config.toml
train_examples = 24607
norm = "batchnorm"
depths = [4, 7, 4]
label_smoothing = 0.2
init = "torch_default"
learning_rate = 0.0027
batch_size = 128
epochs = 149.8
weight_decay = 0.1
Rows from block 5, named by matrix and row number. Rows with one number belong to one channel. Each number is 128 + 32 x the weight over its row's rms, rounded and kept within 0 to 255. All counts start at 0. Numbers have three digits each. After the name is the row's rms in percent of the matrix's.
# convs0: first 3x3 conv (model.blocks.5.convs.0.weight, 144x144x3x3), inputs 84-90, a 3x3 kernel for each
# convs1: second 3x3 conv (model.blocks.5.convs.1.weight, 144x144x3x3, transposed), outputs 84-90, a 3x3 kernel for each
convs0.9 105:141138176134098110149142176135174116094149109068112099129148143164149138129173170111159095100135093068138090119139113143147106083100108104136132110192139134149110097112079107117108074129120
convs0.10 104:110098103090127145121087102126098083151136144116078089161155139118073076085075095121135099109092091126123121107090112126135100116106133144092104098124086069088112178153133160152134126140091
convs0.11 090:108097165078160131098131163153183131142100073084137122087097116083065117111119113137076093085086086120123117106068064164147136114149136068121111124160140118098157182202171109093077129144120
convs0.12 101:155131126176160152101074149087090062110092051085111114089089085037102131101143161044096089131107114163144091134139090136133119145115152168194160154159137164151144138109126126115069076131163
convs0.13 096:144136150123166131126122165127172145080077122099119119139102123149159145129205181092122089137108114099114085091090079172151134142138117115142129181158158083090089115170147097089110095129133
convs0.14 109:161119110182137106102103080098116078124141098161137176100118102128145131107154106146117048154111092077017104118143136132136103080086086173131097133090102157135124160136113123099048178119114
convs0.15 095:117170096178198148141188109076112089162095094137055075174139143134107118112156138105133069138133092076102043113113123124146161086113124144133108087113096097132094130095116164114111149099091
convs0.16 098:145090144127153110109075091151177159084121060113094094086159148106156151060126167118132112103113111110132135104116122168178175143156125139120133110102139106105072120156167132134104087110106
convs0.17 096:116105134184152172149119176158124127151169140091146215062105135114127094127082075078110160099145200124135119091149139168145113187150086080126115155138137152090130117119132130143125047151202
convs0.18 051:154148115130137084111091186135116113103094123133154153041137115119144125168192164100094057153105087125118123139130060137093099110094100142177114142139112101126128191146123122093126133105142
convs0.19 094:096146127124113107151119137175165105114123172130104163155167168073040071092047071108084095076098081172178152108091125091125143157153183123121084099126098127152140226204173129133149098122144
convs0.20 107:136085104167183140091141155132074106131132177090108167091122114114132077109025052089129151103135184069120133124153135105167156138110102078093128124132154094112091131113134088124142071092144
convs0.21 108:167135100148159197077091134104129086134124110039117127117165063091087114185122106117112074150094135148118058124088133163111145159129159171152110149118070134176111157086144172111078082170131
convs0.22 101:074100125112130106090156142101110175128139086114118069073082060125104075179097201132135121125143152066131187156145115133144110081131156097135201113131137083174132136148148080124153127161106
convs0.23 104:148131111130111143145140177116054157093150157136141101095135146109139175103148176146147132111149134099092089191171166117133153113124088149132134136185140105115123061066085113188132115142091
convs0.24 108:164133112142144122142104130109130104106081089082129124155154111160128183143098145104143106105118100105131145145113054121125105128133151087087123146168114097104125135156125090107120145124127
convs0.25 101:130106121121158181099116024108117171138150142088083116091095081115133145130103136106081078107116112137134110089091112089096054110140120102078103126149105128162136089131121168138128096084059
convs0.26 106:176133114135148090118115096121147141111068095114176098163120067100119170122093125066129111119166088089132100096093101181178115142144171107151128161142085128131089092202149112131096156146116
convs0.27 094:098086079125096083160136150155109109109109107149142094115115092142131143091093151055056063109125114104128119116135128147121137144147145061071099122087085082108102139129157090093107081125106
convs0.28 101:145124125137113121081155122069175154099167145130136100078143141124048088149053082171157097154127100123134087137129080108109076136122099171149134133120087130167124097158208061116193080119127
convs0.29 093:136100116186160143142063099127132165132158086096172142099161138152137083090090052107119176116164191143104087064115135131171177158128112074105123153130121153132120091119173091136100055140148
convs0.30 102:139150115138164117128175110083056083167091120139034090156104152103105104114183116115135102150151089104107067120106101136131121117127128147128115120150120117107138092090125158145142141093100
convs0.31 094:114143095171133063174165125178124133173122170137115125126076141132109114144094135110098148156119091089150049111086144150156135118140123124100107134132099107109071174131144146178155093092082
convs0.32 099:153163078106122121110080086132128121162178130123192133112137079139171130081110071094087163144171178119087102064085146117168145122106118098066102148185141101140119116110183109150117080111173
convs0.33 110:134171174156208165131118167119147083103119096123132104128127113127096089077094124112121123051152111093140078082100121119119164114127108100125120101136128101106127093072048085125103140144104
convs0.34 102:161165179052135123118157153166120133132143109117123128083090040169155109167134169159142124171164152126163162112111094108095088166190167164176202110135154103136166133113127124143133137142103
convs0.35 110:172103121139154140088120131104123144109114193081088127126126117162146084105029090088120142119096150132151139105143158101158160119136134117084114132141135128148109080126160060109186034075130
convs0.36 108:120126140120109147079050096120123149090184163110156111154172130136154125135173144097134158079110145134105110073123142113139120126119127084103138107174151118128172109117099091149141077159123
convs0.37 090:075084076068094096181135152100182117136110119161096098134070109061077075099114068188159177121128160083169122187131165097167190063110101110127127077133169120127125109144161162137138146113034
convs0.38 108:133131119173115077132104116139115108118145117210074124098153139123115103122070136133191133122135100158118130133096126118120135179107130142155113096123134107154183164156115067151145130145079
convs0.39 114:144148150138142134141132128146139099142136122146133155174164159132124150113133128093092084093087079140143109068079071130166147114134166097113084095110107099171144167180174161143152135156164
convs0.40 105:196112139185114120149154096085135084127150082173109148071114110120106125171154104151149050181156092077143129136121100135151127090157148187164105120078114147136124095126133130119115159087094
convs0.41 095:173184142124116125164127186161130123115132133108111105125159138130155139158154189082107110118149088101118102158156149127139128079116135170140154165186124113090138111123111127134146098124089
convs0.42 104:140122104180160160122083090081090052111147102157152107081102078119113188113152137139074083173177043109120044142126132161184058092112092199094117145156101163162139144125125109108106174110165
convs0.43 102:102110097085160177121152123156183141116103108135078091120125156154073148097054117112173124120134162109095119153157141157151164099166173088101106150116136092092202177170166122117154114093118
convs0.44 104:110078115084092116080111107107152118110178109130127131134146123086160145149194153148182132117164127067120117159192165075128139098077098124106119095147120055089152108103106135121103158164113
convs0.45 095:136142184143100095075132139085125101136110140112129171177120138090122093110147069119127084056148128171077166087115101153105127189104140110107074119135173112112114104160087171107140060176172
convs0.46 101:134123132132137158176103090128116123129157125134152237131122116110109095153134092082126109143149157119141121109126081197141108138139114086124125143125135117105085089136111116111135133197239
convs0.47 111:131112092161148111160113114106126093114155111096118117139089123127117079168158140168144109084073023116143073176147132133099121152165150119174083114151062155154080147122103125108101131122075
convs0.48 096:124073098169144105128182148087145150145102093086141078072061129140114065165080113109104097110144185046123178155142152135118151127141149155135191116122126119211139096118123117096138131143068
convs0.49 097:186130044149157197111138137130109133123128103105133091155143127086126123154121146126124097120122103153116099127103120144105093174145181134137071145158078132129145101037095202117152110161108
convs0.50 082:092093115065141119048129136132128084125101070132145079103095123085117166125144154135163106106093077131094104111122122175124104104151128113156124108145134096115130217134137105100099151115139
convs0.51 093:122134161093158114106124138158135142121137091092174058100088132085102088044104128125089095137108104090095090139117130152125162087152137100080066092094109132141149124149141090161143048110056
convs0.52 098:113114130152117134148042133130095130138130116121103086207144152129147105102060134082125152108142136081137155119124111130142166088134149143106111083102157156134113103082102143165124175130120
convs0.53 090:176123239119113146089128178140155157120204121149179121170052102146111037117105119090092083137110129125102093078071056160070116118124131103114111120137155116104173114185143103140101096115092
convs0.54 091:106062077173174123122125095109150126129106151118105072110115117148167049158163092112094108095131193087088094151155162074101160107147130118107130139127160106121105121139123072060133111140104
convs0.55 109:095114147123101160132163198119109144060113115048059121094188167095118103117125129135181171059096132086122097131185148136163170112121098071127096119108187086153111112162105097134147054110069
convs0.56 104:141124138110125124074094124143144067080160086102129088107096102171176112121169120110111099098122097101133104109122109156141151130133107083136102086154099135207127123143111105119117072102132
convs0.57 085:158136163102118130095059049075116131120145074155168161132081090121149167095107120083081075172205114116100092156144159142150109137134111121097099137172124129160148113148127138147094157165185
convs0.58 108:175118061202164094124123070116090080132124109136117144072122095144186149139112127125136069157139115072064089112120136121138133121117112136124129099099106110124098146126120141108073190146070
convs0.59 105:112150152162162139125113145113157137052100089080087108108153155096157149083144133110100115101065061119114125112097117140151143122124129120118125112105141152139131130157141125125155057063158
convs0.60 106:133074065066081170127107098144130144110065079125123089074054109119134121091108134109115095175135115118087092096119108158074077136122092109107133140116127100121118099087118078105089117163105
convs0.61 104:113088107185188145142125126142138118127169115092115162111133107140146069139108048084113162092138214096136123124131144127150167126153113098099117161150127082148097131124177156091096069132183
convs0.62 109:130101124122137143066075092099082095137158128112080055179147169095079086049084072130155155082099115144129101096098135117141132114109121113098112083099105069095138124129132143141123089115082
convs0.63 105:120120130121142116139094148102143141080078081105127073167185129144148149117118138094130112102134122095137136119107050130137100141162135112105133154140102093100099095134148056099120104120120
convs0.64 107:143124133141139105190096188147131113125147119173183167111116145133148177158162175101092159107131175095122134075151156103125147154073097075139166112149067135121215118088085107151104137236153
convs0.65 110:153112145144119141236148109129158122095122127111141119128127077156111106164129166113156101136121114096144067112104115154150136105082074102123037112177094103104134136112113099105123078146075
convs0.66 092:105074080124121108143112135106095076091088096147109085093094146099100096116131085136195117089102104132128090123118070152130149149127139120140097112170130112097117181170115116111085130124097
convs0.67 100:166113141161116096152103145092136074120125146143145145119089107127125139125149118095129097134118055141129104107098116124117177108117137148175110152158112139111058094139179143114110154113040
convs0.68 105:153156156152119118136156168116119098072145099085096077151169119137170172106154169113127114095117097060118081123122122147126122102105092093130123157163171113140113099121130146133133068112128
convs0.69 082:168181104107113138098103090192136119155079072149111153086105072136147077103112100119144091112091113137150156159088105153107094144107165113159159082133145138166164112094094100093086143129142
convs0.70 108:175153133106146114138079111090124159075107122124142095142116102160180112121187145104121129111115083095116082115082087175127109148113101112128127128120105083116107109162149106140117076082084
convs0.71 081:122175140070107124082077135113151168157111124130089118117089092133112057115094119105081097138191120132123133142114107143163156106115118097115136106111130112126158088131140150168132179102133
convs0.72 104:171106116185138130143153140147108126130132149082116167095113092110099095100037084095137175112172222116137153074133182102177185136153152135105161131143137139146121116120148128116171052094141
convs0.73 094:147137172066153141119120142136143136099133049170151112142119116116094076115076124081113096151099064100128127116066075160166112086134186129092145112141101107147155186193150092099062096141096
convs0.74 092:059059066143156173125131118098090117155105087115110112130079115122135147138110109126157150066112104128126128160175166120092097143111198136208135102087148138098100083089140190130122142116143
convs0.75 111:139070114204176129109139164105098076131170163119156134105158138134145073114104103143120137093145141155136110162130100074154109148107073139109083105165108098104071144111152087109205060105163
convs0.76 059:168160147103123186092100140093086073121087031137066115119133101144114148181111123068082082185125078129095072119061125191120139153137163130151132129102086163114111167084142124075040146085150
convs0.77 101:112125125096153148087177122091182080139140068154133144103107150121117113021084108166170080134103067099109148124202104088132112141159163132145121145143113108148180173177096197113080117121076
convs0.78 109:150152111152126110135105109120107070147141132140129142162162159117121146101115138084107074083106110148123103065084096133178134116104140127115095101107123113134135178174152164146143145135163
convs0.79 099:183153132148119143127126185128154161144134142099154139147125102127140151153175131111115071144159113080129115147142110141133125075138127152163120152168136104118126100105111115132098117169079
convs0.80 103:092088099188121128147141081120122092156131121147120107120124081151081131156096144120128098095133197118120151152148172108156160132145149134114140146092130170160135110119161171133146154093090
convs0.81 100:176102166142130129161100123054127092141105145138071108114048140112100105130179112101153087169133087140098071146130104151142106106132129169154085152132112183128114083112132104135151106094093
convs0.82 107:176116094177124076110122054168110096113119091138164125102103127137141122103139100142146074130164098072078111104132103118124142100094104160131154114087104141131121196155132180135026149111078
convs0.83 107:144142137174154123167094113125116067116116108139100117140151154098106128088104125061093083041075084137125098068051064114150152127123145113098085079124098102133124172161133136140132129108111
convs0.84 098:120120150116097109123167160114113087103087102089101095124136091112083092140162202108152218060100162118137123111169144083142143127124121152122169096130105175168160124162147063109100110127056
convs0.85 100:121130159128129131162152102030106114067119076159162112132161159072093147093072105092135117096105088150139141115100086139119152151149162098132066136126098115145126116134119136117107098111140
convs0.86 101:132155097126137093163172136122132153161105130101146082143130111103155112140104170085082149114119129131112091088121152161113130140124175061092091145116087093121111126057091164089164099119081
convs0.87 089:199116113138111213159122118144168174117084155111103121154113086153127162082113078080079142088112122086163154090159105110110081160143150110075155139115157110159150116150135085102166098137109
convs0.88 109:125119100075084104127131183133142120099115092075130098147095089115092140145132125097192183095106141128149102120130129095161165137112099135117147069142088174138133139183118081123076111116121
convs0.89 091:169135134115135086091170086099094151177099095117170100095092108159118103108115184076110092118081099094124207142099098105085104119142157105120135102140118122161134104124134119081106147138118
convs0.90 094:133107123112138128081064099095095106131120129096098089191157158103065078060098087145134134107087115117135097091108155152128121096096119135063063141126132085100130132110114145113127102116112
convs0.91 098:081089096148142128107086122095110095069117077108125093142099130068092211149139122080145135112117111151119070098084069179112096123136142102153157156106111078094108192147121110099093143100117
convs0.92 109:143145106090097134160114133098130135113143087107052133156153123061076154103094084140196122104134072154142099133143131123171157155139157174160096076155103131114143185190145203150122080130123
convs0.93 103:162113110115113102114090097081145070116170115152179141124192188096108113137093166084153142118153186118120105028124151123130174123100161110135133136127087111106147125117137154151176078162121
convs0.94 102:145155157115195142100086128121107085127091055092127098151115115112075129104095123115124123067166091093152069093114123150141162088158117130153129105129124106127137098098092119144093150135121
convs0.95 107:120135080096089110128064125073093101097099061071093179129124061147138161108125146085136126087102089096085082175111089112113138153108111067114100131160128117086080103143133073117100102121144
convs0.96 109:161091119156115174128122123108126115108115153060077134135123099151113107112051090090105127096139171108169137067113174110144122128145157131069148128144135106144124093135163073115166026070126
convs0.97 110:105076090146091082119080117160131117114115109103191157098164129146116087160130111136126112119142105066087096091141158106148124085106118134120150144135118137112101238181124165170094118136072
convs0.98 107:131132155096077076114138173109085096083126100078121105161101118117124074158165143110179185114121159120115106092155120160159172149110096149093147115151108177131143128151110127105093123121115
convs0.99 098:097148171100161147126115100154133127108129069106106091132134140120097147116077138117145130086115123121115143132128094107146122109108140121117143126126096074114169172160101161126094104120071
convs0.100 102:168144154162133177091097113079116063119110064074071062174088078095076131109157161057116067147140082160132038095100089184156100138140135170157138129146127164122136110116115079112070104109119
convs0.101 089:124173104089130118104141120147108166102098056167136179110116096179181160145115209109072101093096115104129182112095099119115104149167136080118174086136106121171113128105138115178131139147133
convs0.102 107:181105087118145107122149184114140127109203148088146118109163169125122143131148142096143145105153169090116132089129153126126129105105135137116117142151110084098171107149228076191181077186131
convs0.103 112:134164122149119099143166166145124090090083104111118077169143043143132067134081093142139161073136105150193119134158119156140067160165109072094120082108112144198094091148150097072149094106098
convs0.104 099:091148114153138059180089083157114146194171141091133119117092096131092074162116138146123137103128097127149087129065081120130134111124155070104082098128112161127095133168204174127159066098116
convs0.105 093:145151134070108092103061047111149153142150101140175170115095099112127145093107100086100143163209154113104088130128172140138124134117105112100130139186135128160129106121168151155089126151175
convs0.106 103:126124161124148153103203112152145123114141140096147133095140122154189124136138104177137125122061096040096145135151124126142124126101123140157128128110116117123073203163091172133105114085140
convs0.107 105:125147144138106109135143120170145120163118114157112162160158152134102140111099115071082051120088097149122133062086068119150148130105137121120083098092093106128143226211147159140156149141137
convs1.9 110:117137153139149151131117139121137143163106148189207198076101097118121165115073118126107108135119129128134138110047112139072110126078128127114106076087090116125099142118097121112100107107090
convs1.10 097:160157187137149181138100132124130133121082140189175118118104098170095125135149145091102105104110121108133133150132115090099134062074083151135159044133114139149146140141121127135134137143131
convs1.11 086:097127146140096146156106101117097139112068170145162131104173162176155115117099076131119117124142116137133121106092101135099116116123101082125070043070139181115132149137118136141119116106099
convs1.12 095:095128131151154108118147142097108162179101099153089114170123132124165166125144159126133140135126123135156158144160123078138099120104139166106097146111173139114122103141149145148146125138123
convs1.13 098:119147163141147136115113143127146100121056107129152180100137170114137107147121101139127129130110137122115119095075086140069116134094143126118104092117110150155137138131113113111121104111097
convs1.14 101:176161166143151158147111138129150106140131092099106097158111152222122177176120096136187152134176121117155118080131131106144138101153108108124118133103178106082127110133134142191146129122114
convs1.15 093:189138117146139119132120121138163103132130115086073154121128147192118129124123106148172141122152134097098121118179181085121155142132137134111137095099187125145128128127104114156123136146125
convs1.16 101:152148138134136143146123145118118092137102096157166164068125107134152106145152059156132155112115120121119117138139157136127131143119137127146159120129111158169146124128125092106117115095122
convs1.17 097:092150142126129113113141088059107144112084093117113100152093103126091103090110191125137137139131114138146112122153128157175135176146123134106105103154129141129194129100141119131148144135127
convs1.18 049:093096127112120125114135142140164099117128114064110072150131149213107186155157147122128130122138129122131148136138082141149155115098093136125144126119158137168165124113142132133141146144142
convs1.19 088:166161201135129154132151154093099139070110134174179132085092075110108129152158144122114117106106110115134141114081101078085146072088081113095095122154095155132163152156140134120124135155132
convs1.20 106:111132133098107101114121096090105159074089141065184131116149132166112116106109160127116131096095117121110111129144088089132110182143145143098108204178065195129127159122140146113138114133159
convs1.21 111:124097108169126115117161126126110182128089179139093095126144140092118115151071137141148144139152097117155155168151190060112106103104130136128137125179188131066119111154159142176160133150145
convs1.22 102:135105110108108103135102101152113198101124110121168152093155164111140165140147166126158153131145147168150160137129152132124122153138162143179124187158086125169128170136087151093114151130133
convs1.23 100:122116099086110113078096094136071146184134111126124149077120129099099116103139166141116110116124119137118123118124123115100145156106140129142168180191120142156111135122098118131126130135160
convs1.24 112:129146158167149105131121116153190114108105129153159116147182223092127137157116109136100103142136126139130131157115138192120073141126135209112132093131150167133147157142126125108092091094087
convs1.25 101:145146128153146137123129125133156173135106154183143095099084117111107100098130107150151137146126139160138132169156147144111126148121121078128104166148161128162163112107106115151140136141138
convs1.26 111:107097136118150123158148106110043136098120155163065168178065102119145104129176141133167167101151135108118072161152144124089100104099125081148133124146170188122104107122109104144147141140139
convs1.27 092:138137137135120104097105129103117086138109098132163161126197188150182084198155075144143144123126135099119137039085076130135158142130140133117085157141098147193138129124115139127131103097110
convs1.28 097:136137144136124119122133137088100205127095126077086112135191139188154148122077138125109138130106127143113133145128057143115074168134093166166130152112138150110125115133108100114123104134139
convs1.29 089:111134154134130123094138096079130132128104074064096045157129108170077133144112129128112119111116112150123135132077114167117085154133134138140139123174112160114166113137130113127146109145150
convs1.30 099:151127111124109128159118147174174072141133123098052151235144163195155116106079061170182150121129122113137123136168154116125080154162140147097146111105171127141141134121097144145121143131117
convs1.31 091:126111121135151121145147123060134164100106177134107151093133123172064131082159076113118132131130127129154116166119176190153102129124170128092149142147153106160120115126128121134131144144112
convs1.32 096:140163153130132097123152120108123083084093132086120082187139123129073153154164125113114138109103121137100147108107148163120092150132153138113142174191135147153122115120128100098124115143148
convs1.33 112:131149131174136129117078103159186150176138102157189170146134105120151101126062075143141131140152141156143130089100087155132152147119127136101101104144138097087101160132094125114095130086056
convs1.34 099:121130113129137125168140134116157140105109103133084133133199178084089157113119110134164157153112173141136163123125143131158170134101105110138160150132150167201163133105098149122127142134129
convs1.35 111:136128130063067092104125100069118140060121156091147157122158138168157115088113114115101113091111137129090113152173063104105087214166158160146120232174097204138152144095124121103140098149178
convs1.36 111:157155163102133125114101131100155158138103165198177148059068065149133103117098130081080067107074099153136113126121125140100126139099116109127096070068091136161175136135116128126134124115124
convs1.37 090:125119153147121111138156122135154109159123086146144119138152199126067156175128117126135115129141135144142158145162147118140125122152168178145100146120123070123200133126131135152120124124142
convs1.38 108:169170141165119186129110119137167069121154135106141128138155155179124167122153089155154134093116132102130125147169165123122130085134130088120129137142166102130183145104111118115112148145119
convs1.39 118:142166191123120114134126128142148132097104135182118102030029040147077098134118134106075066094081081126136127066058097095077115081069059126091089084117137140131146162154156154144140108113122
convs1.40 108:162163140090157160121118153121197082111119113087076157163125168172066108168146081185184160104126135109109104085130191128090127164201136138083175106119155112160151117103113127158114146165136
convs1.41 098:079098081108132108128136115147134136152110126163142103120118126094133139090124131126134130112114109118134149142123136073081108112109112155151152164147131086136111120129127111135134128133133
convs1.42 105:135126124112156115133139091161151155092105094156074168163147143159117096166094078119129140096095142138148096090115126101094154094086159154103141114078156131114174118154138117138158152145137
convs1.43 105:130138121115118127125130145149109097127158141155175167203217170163146084154174132126130126130131148140163138121140118131120112131099118175112129143124125130121121143125135127116125126133134
convs1.44 105:138120102099098096097126148069089132153103110114111139107053121130104131094121190109127103107130155115130109114092110143111164153124154106149179098174136144161170124103101138131114150162152
convs1.45 092:107118125137146094103127115104116106118183110107089153141159108166106146133105133113131122141144138105153135073108118111180139155116160133134102164126133152133117139122129128118120113115126
convs1.46 101:108143151100098108109137103104100131142107108086084058157150119107067088101108201135137120102123116133123129098094113139163172164156168127113078081106105147176191135121144135129131139133123
convs1.47 119:146130144135128147093130107125083173164156187189122104142168124103091101147100112152153138169168107125131125153143202080140102086141144100102126200145178067091155147150129140155132097170124
convs1.48 096:107120128121109125130107135135124183131108086079162162151161169153145163148132143138125118135131165159152152142143113093127144185132149198199089178181107182116111132120141139118137164129128
convs1.49 095:116096114131127097108121116136122148085110088217126053096099078131104130117095101117145127092133100101137134136136187053102076125117114121149147141171176120118127116143133118152167127153147
convs1.50 075:096119152151111115143112090101064105143100168168163097153152123136105117111107082122125122107141126122145129086134144151120102090113115099122096095078127132138127154146105155142137120118118
convs1.51 090:128136141097116128167117126141179108137154132191143162124057089154116131177120112126132126095110129125129129131108110129089165109135139101146061078131174146147173142138125124137124131126117
convs1.52 099:126133113119141108160132116124134060155166164156156117111121114071165179166190120113148126125115116137099138117066082119130087158160125117139136140153129136160153136131140122120131136114127
convs1.53 084:094134136129108121138120120189168155132101184171131093084090099153198125125154163115129123142116136149146139163103101146088143120131104075159095039092118108135143136131113129120140131125129
convs1.54 086:099120140126105121107134123145098110098081108133149139248173169149136173124110160134111122151123141151122137099139100123084129180126115121112093156142095141118172130136138136125130159140116
convs1.55 110:166147132175153144157094105188126131154132102125167170100162162186201114134180112112143145122123098134122117140129145131128084143126114154085107137168139132148137118126134093119113118112108
convs1.56 107:116127144145121132141126120118157145119181128167159214064056101094080107127163132162142133144098119139140118157115095171100118122124114111101092127109137163122153141113113119122112102119097
convs1.57 080:135142140110127116139137117086105140083105035110089151226140136175107136159139090116132133095096111119123132100128113128125125110112155132125133141165138140130131131135120129126125131146137
convs1.58 107:166154160133158178100118155148171054120152103099060127109134157181084158145111097170170135145173135119131126137180172100138123163161108114118144120110151107154121140137124156170122132136096
convs1.59 113:151142148140139134153149149136144096148151134164129163065089075100131157135146100147143135108087103125120135144089111138149153128071091123103118092097118155144148129139153114102119136125133
convs1.60 102:115115119100085116150115114137157074140143119132167127151170144120108049088119139134125131123132118103115099102121093098118165108135126194172108128094145134143162127139130153151125133132129
convs1.61 107:075152149125115112100145088083117128092079107094129098153163098144081093062124171125135141121107109141103131122136100131138093151138159147057084171165077193152175143119144139119157146125133
convs1.62 109:154171191137149183144125139118138153152102114170180149119129113144140120139153138073084093103098117107113135136138144090081121080057047127137140085116129142147192146141125128128130142133123
convs1.63 108:118147170156145090110121137152168096149106128121105095160180211118141131123116133129096106132112115117107129172108155190115102122097121179106122112134172160131151133137116115109110104107099
convs1.64 113:115133136109124096118126099074109177089107064107156109100116117095087115091171127101137112118133096144131105102166091108142109124142112125126125158127152158149136097123140112123129140140124
convs1.65 111:113122132133145099105114108182144169159109104136109135068116134134121154136101146115139128140127125138136123147095171114077167105140139128114145068132133128166116117134117121140128127140126
convs1.66 085:130167139131149133124132123112095092137093113165172127142181144117137139105114121121135123142154150128140138151126138126138104105112123112165118100114109134135138145153144134147125122136132
convs1.67 098:126121138096144136133141130122137079131168115090118130180196149168119166171128083130125142146136123121137115126119142113135068134115140163098190109111174134190163128121141128138138133154115
convs1.68 115:143146147134143130134109116121158137187159145187192186035075085090120108102118105144131133117110109114129132132076089130083112129102112126117095085104116147168145123125125085110103104099091
convs1.69 077:097108125137114149124141111160191163120119113146101161136079155129132199153146162123133142125127152135141143148126139173143063121112090137124154165131137128110107139129106133130134140147130
convs1.70 120:109160163128158132116113137077109143123142168166133173083110151103130135147148134123132107100083118092110114187098103185098142124100124089079108124122110165125142105108108084103087129116098
convs1.71 078:108144134080110132123126123115131127176110115173188132112110173115140149211138144130133111136158116147146141164135074113154130181165174162169156090138174135131147136140144122117114123117133
convs1.72 102:099122131091094104118136094077123186116099159096177171133141125156147120106119148122120143108109137123113116144186101101152088173162161195164093238205111187129139135123110126114128126125141
convs1.73 095:107125168124094132125124108111127112115074156204146109086144150158176192136148118135124115118125131152148132115074128143125135111155114058106116092110110164180148140120116120143123117112105
convs1.74 089:143162154133129133107139131089107125085091083086157153117102154170197166150228098118128144112119141107126134193134137105131123095109098102106120138119148167137135129139137131127128116111112
convs1.75 112:148121135091121120112113107130137145050053081070101115104122091138103081129146122107101120096080115147113142100143104156129144176141104144121049174138092160125141126117132103110163107147164
convs1.76 056:107120141127124119121145147137120082156099123115094104170176211138098123154115172129149145132121122121146149142144120130105112136116124121129145145101178135137143126131126137143133149141139
convs1.77 099:183140180167138157134158138082094140154181074110111090144131146128103109128070114136144146118139117122164142104136136096123162108159136105125103136114124118112154143150152112122108120151113
convs1.78 110:168178183129140145119136146133122158078096103191147127029039054138096054143133127100085097090081073114119132062101105080081117078078054130090087088126123121147130151142131142146140120126135
convs1.79 099:105104103112133125100101079169133134140124115128104104082078113105119125099142128124117130084101098104132143140119135091066125129112107117147139145145124091096093120124113118132131122126138
convs1.80 103:080132120106133120122142137118123175131154171101192195098141150112175175185159166106113107142118141148116098141183121093137095194181117179183081176151137143114102149157117152128130150127116
convs1.81 097:115131133110143133137144146179154165153168146124084153223166165158129087185114112159150168169129128130148106119150180127115101124141160152117202094128144119157138114132147133143130134132121
convs1.82 105:136142148132134170120137152129129093144183096171126100116102143191114152131096140130172130166155141139146109168187192115159154100146113110142174124077114130154140127110128143122094121148093
convs1.83 106:162160195156133149132121125136154131108097109202180157017072079158134088142122094094088087097103098125133132070080091086078121085088072135103082103135109146160161155146125140134129119123110
convs1.84 093:103132133118137132132121125124156134166132142191151140172182139141182158093105156127148150137124151129140159139117134141100091128179174161167179139156133131146157116131167143135142136107119
convs1.85 099:126151159180160156130101098063115095141103087169131116097128130128154130105049100128128141125125136153155151058069066138074092173155117111125124151128111140149154159153140129138144102087102
convs1.86 097:127100105097155115146094130116159139093123042190126085102056036122152090122123098127173096141150109113150138118131153086077130127121136151130160142173129106150129135145120117162162128131129
convs1.87 084:106126130112120118114135114114134137155100136115125092174140181221206129102136134128111123132124116140137126173179112125095130143139122206168128155165149176135155138110133143112102119134122
convs1.88 111:109124136116088116100135098130160069156121134186187097101179169130121146089115142115142150163133144114140126135097143126105138116132175150181148132111153145145193130126162139118129105128124
convs1.89 084:096113104108129164118119095081127122176107132076132133073109151111184164167089102106143149106100120142129134138107125111119075127125091226189156102142096105097148144155124140129116171149130
convs1.90 089:145156179126134166128119130135157146138081108161138153133107118172127140145147140088091123110089114107115142148140143084074125087072070151125134090111121135158204140140128120125134142140129
convs1.91 094:134154144156136114139140126106119110139092137153094158153157139078105117132146088127120130110140140123129136118119119128130106083115123107087113088075075143176140142160134156138142114110110
convs1.92 115:135152159136112145107127154113124129134081127151092149080088073185107106094122118132125113080124128098120111118137152123110111081069146090087115080146154139104163141153136093101099127147152
convs1.93 109:137154184119138117079115152072102186069041134133144103079075099135194108105180097114108099128115108117150094090092126130085126123112120153114173137153168133181179125140114144119121132144137
convs1.94 099:134140128174128121128106118165159145153130116158195191152093135129149100128080085144146133124157134157158133084110114110132154146124100153145133120163140099102082173136098145119108132097067
convs1.95 105:118150155142134106109112101162115114123088127146135171117155160133185149144144151127112103135143125098105120095036092176088071161087127191141093096141173134118110137139146109110117102098096
convs1.96 106:110105114083083098119139098084086135112140165119146145123184168176196141157100136125111116117110147121102109171175080116112116203148150204152093237172130188174178148115125133102131115132153
convs1.97 115:142131145101139145146137123142152129148152138230177127105153105123136158104108109140168113135126133152151125124134167140146134133162125138117152137075157105126189138136110127119130081120083
convs1.98 107:091132131096109123102105132129178112138156138150166082119175235086170213089060158125126148143134143143134147118057122136115128131128177131125158153109170093123176106123148136133152119121112
convs1.99 095:156115139133100127115112133145200134123131133162189132133168167180117095110128071138116122115126127120148128090142181126104131123112139104130155116142145117149120140116086103119102137160146
convs1.100 099:108129112146143116150159124165090134126127127139052160184141163142181078132145147127145155127139107138156152156159154116139129145133164150101122094099153131142129102135129155162145120139121
convs1.101 083:107107117110116131115111115118103069155125065112165077121133143085149150112097177089120131105096119142133129120141128147099104140149093154164193141142139116104163148123126148129124171150133
convs1.102 116:119135128113108114081105123077159191146062116189132092133069162129087153088123104095131106100115112128137101131128132156145141184091093153115161137144178120189201127124102128147113146152135
convs1.103 119:108110116115142109141136107137114143122096190092088129110171129136159139122115152154136157157143116128111074160159095152130086138124139109106152120134165140081118125141099161140091129108092
convs1.104 097:113139121116170121128142081126099116142118199106123140156123185143122204135170131112105115136135131126149122185139061149166109120168140104133118126157149138154141148118126117138136106118113
convs1.105 090:143162154130136108139139119077102112080100058073097104178137117175095141129167118115116131105108113127121141098107125146123105128133155119128111134183137143130126122125112111114134125147143
convs1.106 107:156116131157111132124095120098167101128147102137112123102182094124134094176140104116131143147125143092111133073137199131080146134137152115059105157112138115120152112117124093146133142157141
convs1.107 096:155142169154128135165142134119140077064116119223168129071077089137082089195112153139113112106116110122150134051107142098089146089114070100098120101143125117131119163164147138137151130135132